config = dict(
    model='image denoising model',
    dataset='microscope photos of single blood and bone marrow cells',
    image_size=40,
    attention=False,
    shampoo_beta=0.99,
    eps=1e-08,
    final_lr_fraction=0,
    adamw_weight_decay_other_params=0.01,
)
Rows from block 2 of a small image denoising model, named by matrix and row number. Rows with one number belong to one channel. Each number is 500 + 25 x the weight over its row's rms, rounded and kept within 0 to 999. All counts start at 0. Numbers have three digits each.
Before each channel's rows are labels from the 100 images, of 14976, where the channel reaches its highest value: "responds to" is what is common among them. Only what is clearly more common there than usual is listed. The data: microscope photos of single blood and bone marrow cells.
# convs0: first 3x3 conv (model.enc.1.0.convs.0.weight, 96x96x3x3, each kernel summed), inputs 0-95
# convs1: second 3x3 conv (model.enc.1.0.convs.1.weight, 96x96x3x3, transposed, each kernel summed), outputs 0-95

responds to: smear: peripheral blood
convs0.66:473498493538504451468485542553498503489489495509500504517494484491470473521544524488494499508505541485533493518518491510503520472508510505503546466497532471463424484501488467516469578500499522490477506467504527506515506554501551520500511513523450510474484511513493481500484514528541501488
convs1.66:505501508483468539509473433511513486482458502510515503533486522527489474467493496480516497422499560509459501497502512473540507488473484472509482432511472499497511505547513522503521483475477503494563501449519513481442489500492514493477523493511478520487500483501507527471495505509491466510

responds to: smear: peripheral blood
convs0.5:482481462505488491503472542506444493535447459527517504484520509486524493493482483494535532487465476471510520499517495449537470462516495507494530513462488499504515489542487480444501531508464527454477509506532458508454500498467527496494474471494468493504494445496483469487473523479498504484
convs1.5:549487542523499503558471467513469523503496531471494485514543528538505521485489485523479488509488479543502499524482549498436519503479492523456494526500481505548501435460497522504475482477484490503520492496526510489530523508474525504501532506449478509487507475472530471513518485536525519497

responds to: smear: peripheral blood; cell type: segmented neutrophil
convs0.51:494470508496491512507509468443469494535471504503474480509494443513502506519471505474514480517525500486504508474480512490524521458498513499471459500520531500506450495484486467468497508461478519513495470509500499519428513488488497487514497490536502487522487511462419448499506485509477574518
convs1.51:489522507518479478512503442529485469495433507473466530506513420481507488521445511561487531485480512526485485524502489500503490503519527488489515515506491450520490509483531476534466494480506498474503542508499502492484533450491496486516498529500495490483491510457464450465539511482509498500

responds to: cell type: erythroblast
convs0.19:482560495519514539477507483514500515438502474479478463503521499540538510529519488475523540459502508488497487527491509467486505518498495480484494494448478446507495524450522526519536475494495423488506494474514491477474475480496509527495512482460492492467491463518490488487498442470509497509
convs1.19:496499503475493502491499539498501548535491514494542510535461490484444482513515513504451502549522466485488441513514560516510563506452510491481482521484493501486509443462510456500478489506471518450495484475482506542501508526503487454511481485501528512546507506528498504490498498494496505520

responds to: smear: peripheral blood
convs0.77:499491478498495534464487507493415500512452505534502468479512495451497465489491503436512491500518492496483489494515503509553494470506480493502499489482485473505483490492511494458501482504507509505492506480508495487461512460517509495529494392505500507530513508480469469491456495498445521521
convs1.77:497507477530501553485497472497463500514502503486515479499473468510461511494506491533497476481497492514496475550513515472537467537483513480508456499551523473512490484501497500443511503467485524528501488474481499468582464517528507484495473486505496504508498505506570480507500508511571536502

responds to: smear: peripheral blood
convs0.85:494502505508546484461498501509512515498494510500474525548505461496513489476480441479512476508482501440494510487500531523504529519506499498507480484530478498484494492467489498487514496408503524511514425480506489508514465502511507492480515536498510469487485483496430425510517513500467496500
convs1.85:496504507475503505529521497448515529525485487498533521477477378481483507508495517493504509497551509485495497486481487483476509470513499504479504506501502510465529539484509461471497535535492512470507509506475509501472499490500456516472504483522507477453500504506460509499512496455529478568

responds to: smear: peripheral blood; cell type: lymphocyte
convs0.90:521508451463483483502456520521520505530488456501512490491484468480481488500484514498478509483490457431480476497531498463508507491509465499511463479500476463486502462497503461508488447492476493480520472495472480543509501506525506515463501531484469467467464504534532470525471496526511518434
convs1.90:488520510487506516466493515531522491489554445521503509487494566489505572475544536499517518515515490503484511481484488539470536497504494537500493514510487502517523503454446504518512510502511509487487492541500465531501503489449559500527524516470479483519547507495483528517505505538503535473