config = dict(
    model='image denoising model',
    horizontal_flip=True,
    task='denoising',
    noise_std=0.2,
    activation='silu',
    blocks_per_level=2,
    attention=False,
    init='xavier_uniform',
    residual_init='none',
    lr=0.0036,
    eps=1e-08,
    final_lr_fraction=0,
    weight_decay=0.09,
)
Rows from block 5 of a small image denoising model, named by matrix and row number. Rows with one number belong to one channel. Each number is 500 + 50 x the weight over its row's rms, rounded and kept within 0 to 999. All counts start at 0. Numbers have three digits each.
Before each channel's rows are labels from the 100 images, of 14976, where the channel reaches its highest value: "colour at peak" is the nearest of a few named colours to the mean colour under the peak. Only what is clearly more common there than usual is listed. The data: microscope photos of single blood and bone marrow cells. In brackets: how many of the 100, against the usual share in percent.
# convs0: first 3x3 conv (model.enc.2.1.convs.0.weight, 144x144x3x3, each kernel summed), inputs 0-143
# convs1: second 3x3 conv (model.enc.2.1.convs.1.weight, 144x144x3x3, transposed, each kernel summed), outputs 0-143

colour at peak: purple (66 vs 30)
convs0.66:569509563449572433538478444594540513480600540427451491550512579559548564439486554544527570561504552506540553538468565438468550483552391449529572530467469481603492519534557518513501495469596478452476508504567576525630541515512390573434515506492492571362454502496523539622407495495508508557526493523515537489562536511482531595453534508467480448506568503488490539536604504577439510491522433477519502524496545544524616479523528535502495
convs1.66:498477448483523474540411510487481457527480507441498606423507500454518525459469534512463526530549388496492532485596486446573481458514507480448503576504473522539435351484658464543538466489617431475470545512467547414530455444480456494509521480504682522471429516457419465507520513524428577502537497552433565504522480483488479514487526520407446509501450619481451500483496513459536481426555506521536468481446372551518525540531448534413545

colour at peak: purple (71 vs 30)
convs0.2:500480495521550476460436510606454485521498404476509512629549487486474526531513486552485451606506474515443497521528529515474398522513452480556569375529459483590461493623569452495534506445552352504518504526528433471466506478490449543526583501533450523481530442479473555501501495548482440475417504536529569498510556553646563528551499542469513502527474612500465425500650486538526375571483462530533474504493412559533546470484521497505528
convs1.2:537542468523536509518515569527512476536453499450463475429502466520475472426511523475528545493508600518527525490495574497534469394472454519516502593495549473427425434456483478399513553422484432441529512523502426426506499458575475435507477534452500568547493535433457528432484461577509382483512537552525533549529487477494483488453433635454509363466539458556432402448500516477488474693513546553550450536542534555548452516474381462475509

colour at peak: purple (64 vs 30)
convs0.45:487402447529503505586514456480538597490516485490519492516423447540417557446511500571412506478508532525498498557401524417390517523545453528609504453506560483434519484530522519507546467404462538571506446510505469487444463473540501508593487473509560565571620527476529594467563588494473512506430550548498472550477438606559505512585614382519451424493467492562489487492552494568440438477429475481449486500535580493492470467463542524607524
convs1.45:473474428455484470506441529482523534519546554494485436426420498479494475418568535463624426531473474515533491499496543492529457386546585426482426485538476418376496454479467513427482510451528508507464453522474568535403529491552503586507476477521512579441479548488528380557566575494641494486462503487559498538555538558475460480445500546385500554437479515433484533560589523526459468587537483649464471498452532508559482483511420524492480

colour at peak: pink (46 vs 18.5)
convs0.56:496462461409505555465525512476478461479603477477536501537425473421524537546464510489430537515496561591523500561540528510474497483536543498626494483462521430400450528541463526520577456461485427525456489489517674530508525397552540607495442557420492538578492524501514508517505571507490552535477504437539525435518602387551522512463577596498524597490421563413470478351437492470497501490492481477527452502496500555474472537477415494451510
convs1.56:489513448445473467454556491524499485588470506470456424466524531487512547474498446492498499519527490473459463549565554573500460395556528496355484538488476467470449440530471424497517451504515468438441485557542461497531487469410564545521388539515592536507405516521436440626521540530496466538535488397482447513390532619456519484484441479506596525406462477500457488465531537520556469411513423559534451488536450507617531538516349526539479

colour at peak: purple (72 vs 30)
convs0.58:411487440540466513434484495462462460482432458533575485506455559506436435535511734523432476494483551514528440484493563429466483483399488524511528447443459511510431494524443514551729472490502537468498512465471486509522499499507497467457514523586428525470504566472497473546486493566507539491503547479557477438531528516473508483561516449584372501478511489514481476510531536465564512431477619516546520533484437601526468516484491566536412
convs1.58:471538402526471430569499500447426432518482508510542424430489560517397458513456461504405534575500451489500475462384535514552512564412482469405448541486512539480493411506473538591588466483462543554533459535470444441539502436547588479390517512454414491578462469505496505452489514495504449494636524448457482554554492397493445497489522500533539445545594418511567473478499504540515470578474503485516503458646581512511508459456531414473520

colour at peak: pink (53 vs 18.5)
convs0.9:473464423463483483430553511475522378456551493533452516443541518520405454584487509447531518438486532467534541480529514508531431534453564531477498456574544466475449465462443557519562537485446492568517584543414466451413510427667493450438486488445489495451538501503525402643417499406512539454530564504529534514469443575492419508472418494515494490507502498497590450470525467487512508556445434463500444576543410487579498567418479407527492
convs1.9:465417411537523485430517438458569571487486468488515523502492537522391416601442583404467500522486568436536520498488568468473477564525633455517500465514578567476528484513499569529525479464497573505561446448485498450476486459523561434414479539419462448474572442562566485527524575441599440504526500504499527496535487477543417516548382463497480479458553466517564509511519537500590491501422551524535480418523560538505439532552576500656471

colour at peak: purple (60 vs 30)
convs0.25:540507382459514528548396451562472548518637510466375531400524526532557513642406505527443573487512536444432525555518512463560493560532471434591503528537488517534564509601480479518492493509489481519493532519574524497497469600442560513511467597506472501522458526454505500460452485429501448570522455591483518548581468527583508533522549485581486553530567494473463487485544542441535523551447539495517467505469648465459593464483568548536520
convs1.25:522462418445590496398509478480477556521526505542453536436429537497562483340587461500496473536521519575422535519506477454431519458514514435573423542517467453516488514421444534477548402470447515536419459535461463445534553549543556549542483469422429592458441455512471418578413433485555578522499473432515476557502495496472595430487471496446429478562432532458472435542524539534480510506484394547548498560431456557482477444469416475462494

colour at peak: pink (39 vs 18.5)
convs0.4:540444435485513461500518480399516518477448430432444482444499442422445369522577583466509565424478466526571484489564524494514545476470477419525406427450495472554443430580502486452567473524513430469606533461463477475491441477511506420471524481443464518468552459440490422520482532418547575477475490509511484525498454425493451480444443502461343584480411433497469500446472500518410451476433513549532529554497468487465570471399569449570460
convs1.4:512414480499508467498514565505574500482472483517531535510488499490467470470438573523541504479510467517518519492557609476528607462512501507484454445567557515455432378463521478507498505487547536540536516547473492416437489438569575512436568433513576447646446449468480400450362545415535452554466592461546484542520527527496455432621440532470539409604480448499499488431477419577500485469567419531506433496469486478580542516479509531510425