Rows from block 5 of a small image denoising model, named by matrix and row number. Rows with one number belong to one channel. Each number is 500 + 40 x the weight over its row's rms, rounded and kept within 0 to 999. All counts start at 0. Numbers have three digits each.
After each channel's rows are labels from the 100 images, of 14976, where the channel reaches its highest value: "top examples" is what is common among them. Only what is clearly more common there than usual is listed. The data: microscope photos of single blood and bone marrow cells. In brackets: how many of the 100.
# convs0: first 3x3 conv (model.enc.2.1.convs.0.weight, 144x144x3x3, each kernel summed), inputs 0-143
# convs1: second 3x3 conv (model.enc.2.1.convs.1.weight, 144x144x3x3, transposed, each kernel summed), outputs 0-143

convs0.131:494415450555525495461495535486504482495506511506486574408432650444558573464495526495383497422460500504502528513468465484488576512504538491477478469544422512489540495534531455474523543467481503446525524529448469615521494461509519515473475501431486505540495507530524496514459484514524475508560469526496478538493510501467498537517524498535454464441562518549461500621479482525483479440452544511473482447481465535520467498442548535482474
convs1.131:506507633469505476443474549471482445495461522485496563513515593471517525486493512453533475491530503448503520481487497562497553425482564526548493496443495506493554476532459516617523496503534525540526483513446490466592509450505501445501468441403495484506485477529504537515491524503465490502507455496516506540444473535361560514482472495496433425455518535531469556544465479537518501404463471479475522513448490527562461468534491499420480
top examples: smear: peripheral blood (54)

convs0.38:459502379470698492500478480504544492439537504476530524437513522453516537528503657476473493496427475489507481513480520510435498481443486454469500502507488576501471514483429465437500504489529575543516440461488507481490500507498486422434525521538474454500477607478501537505482518496507514552477504456546494503545497555505523508483472532508487494523535468522503502454499518555478475517548483503502514562522542484476523423565475495480477
convs1.38:426492461526527455590532490506503497448463476476567479502483538594434422498465611495441497493473516529487546504538511535501474520443473427439470431489468524512466574477441527509572480488458468490613462447544483484544474485549504512458475434552568516545515500484448542459467486501514489516485546488503492500520510550441440523455585440532490489549517427491526487449457498532433516491531513522500540544559532527521499495514547559501528
top examples: cell type: lymphocyte (34)

convs0.128:519435511578500440468536497493498436509512462476532494468443489526472506508479490561510466446421530527482494510558555470488476538536468504478521476525511467509484527565486448581529464511503476522495558528514508498488527482590556594475511522476460544538461577504501463482547492490556565541462553459510467552507516536458471543509522497454501553539499562455496430490667472539449508480510494565492488441403518484473528522502445477433546
convs1.128:491485430477513523495502515426541502505538485557483520458494495536498554435464500484437429563537552497485495421506557568516499454506527547478538506472554561516488390432507475501538444422504477494442443547482553452572515509494515510490539498469474527547527469508535458553522502510553448540443502495528495503454450460486455458470564559461460518546415518499487497507515500457530521528524450531511479484384425513498503577501402478464478
top examples: cell type: segmented neutrophil (41)

convs0.74:497523479485464480462465514506505529457501476523519430532496476539477460554533515498496470470454517465479564511444473490494460622466473522589486483573436569498479559583499536496581518485518495517542576490461506499578504548607491469530490525526472543564516449578508554514487542513466488515511517553622524531537500533520517462520533458471475553484531539481475513504528611509450538549458479484474467504511465505464482473486571518580484
convs1.74:519516459460420512460495506539508560471518591539450513566471486559479511508431504494505426515485527462498432501370556468447486464491514504513539443568474523494496471437491505482540479481486538457498482485514535480430586586529455512496467474499474554445489452552544489470460477433497541560509527521504469507520484427488471451557532481498486483431507539471552490519520544501469481498480522525465455439444574487452477495385499566464457
top examples: cell type: segmented neutrophil (47)

convs0.111:596499547505564500457473535502506490531471508505515539422503514501538472500472450484537522528467522514494564530489482560560490454523526491419500453490553463499533473516553518513527441508494426504476490538460488545451442448485509476464520475481491466547571514480582440513504484628511472508503536547536570534450524530450448514503498506447467534517449502556538529609537456496557505541405539513523463448501498508512522470375450490482456
convs1.111:536543607450509511493539502492492495530486496501523506521500543531516547517439447503580570483413506548487496549448482560519538491568520612533521513511489463524510546530543458467467564563538498530503529476430439481472490474436478501508429518496431458508510498472475482526539571485544453480510482520497541540534448523474510513463478594505495418517545530527551523587490537466551469488409525468453530468531565501475473485517504399514538
top examples: smear: peripheral blood (97); cell type: segmented neutrophil (45); cell type: lymphocyte (36)

convs0.106:484469499521479536491442517514379557493613511445490529534516456550491545486519519511473553473461546563546560491477495510537555600438490650562521478464553480516529476510491509430521506459491526488428508433539487546425489541494503439589492479525552493573535494509480554500515508520561504504512487511513479511555501482479504496506445506504500547495485492496486505509559488534449490582473453537437507451525439556468515538524456509540508
convs1.106:533462584462501603515470439550505438483504546466512489564500464495475500512466504459478436487478509602506451472494499538460526503491471508476470506457564503496512495490509526514578525456436482534423494568477530507532466509464540483606502500501418450495498558543467481557476488553543512506471434511492451507586453458500473547456509542451576413561508472517519488507491531517499530554484516458403425459496500539525516531575453465517515
top examples: smear: peripheral blood (96); cell type: segmented neutrophil (82)

convs0.124:533599460475452518507500500504441472484538503488576485477472530469477513460529534470510487462510462552554457489544534489493517555474483503560432404483391516572438537522439456459648439505546503499484491511524482529494471522489495473475535524431441531472545522476467491517456519500499544570488531478482510507533505495536519473477450493484529470534504528498423504565439508491446462546495526433501456535474484584560521515469429457477414
convs1.124:521462433640560475530539491504447479519480447539530480447473548598480584489501491549517436496455440512550491468502488503519463507447503504484482426490456463498491452495402477524625453556610503544489516501506447515519468486513540551492558450427493520544555486496506463464433465548507528542495498496462505478520465451536513456500491498511485465557568484495463495424505486436504479458509511452494476533505543453554490501475453491497496
top examples: smear: peripheral blood (100); cell type: segmented neutrophil (67)

convs0.7:484529423483505461426545516489525571539525493508523451505437615493566517479494478501452518494433449476485513444459470498495557474414481475556513493551470481459440476512556491522570451517531486525504448499520507454586488475487477523504501445497482512519441600447495474502473566496524506504434619517503431514510548471453491460405533438502542558484510504481493515516513515492447512458550573572479468500481541494467484525516491577538529
convs1.7:505505481482442494504479467544512471511381522468488498454522489534497511519372502470492461518486464512477492499486457555498550580489520551499505497493505519470506497496457497475522490474474490519504490485541418494533464497509483505537490549472469495511469450452391605507393522486502444501475472532533480485487443414470446521510478463524559472491471529557519510446523575472428519374481441457492538517544487486449470483462507478370510
top examples: cell type: lymphocyte (47)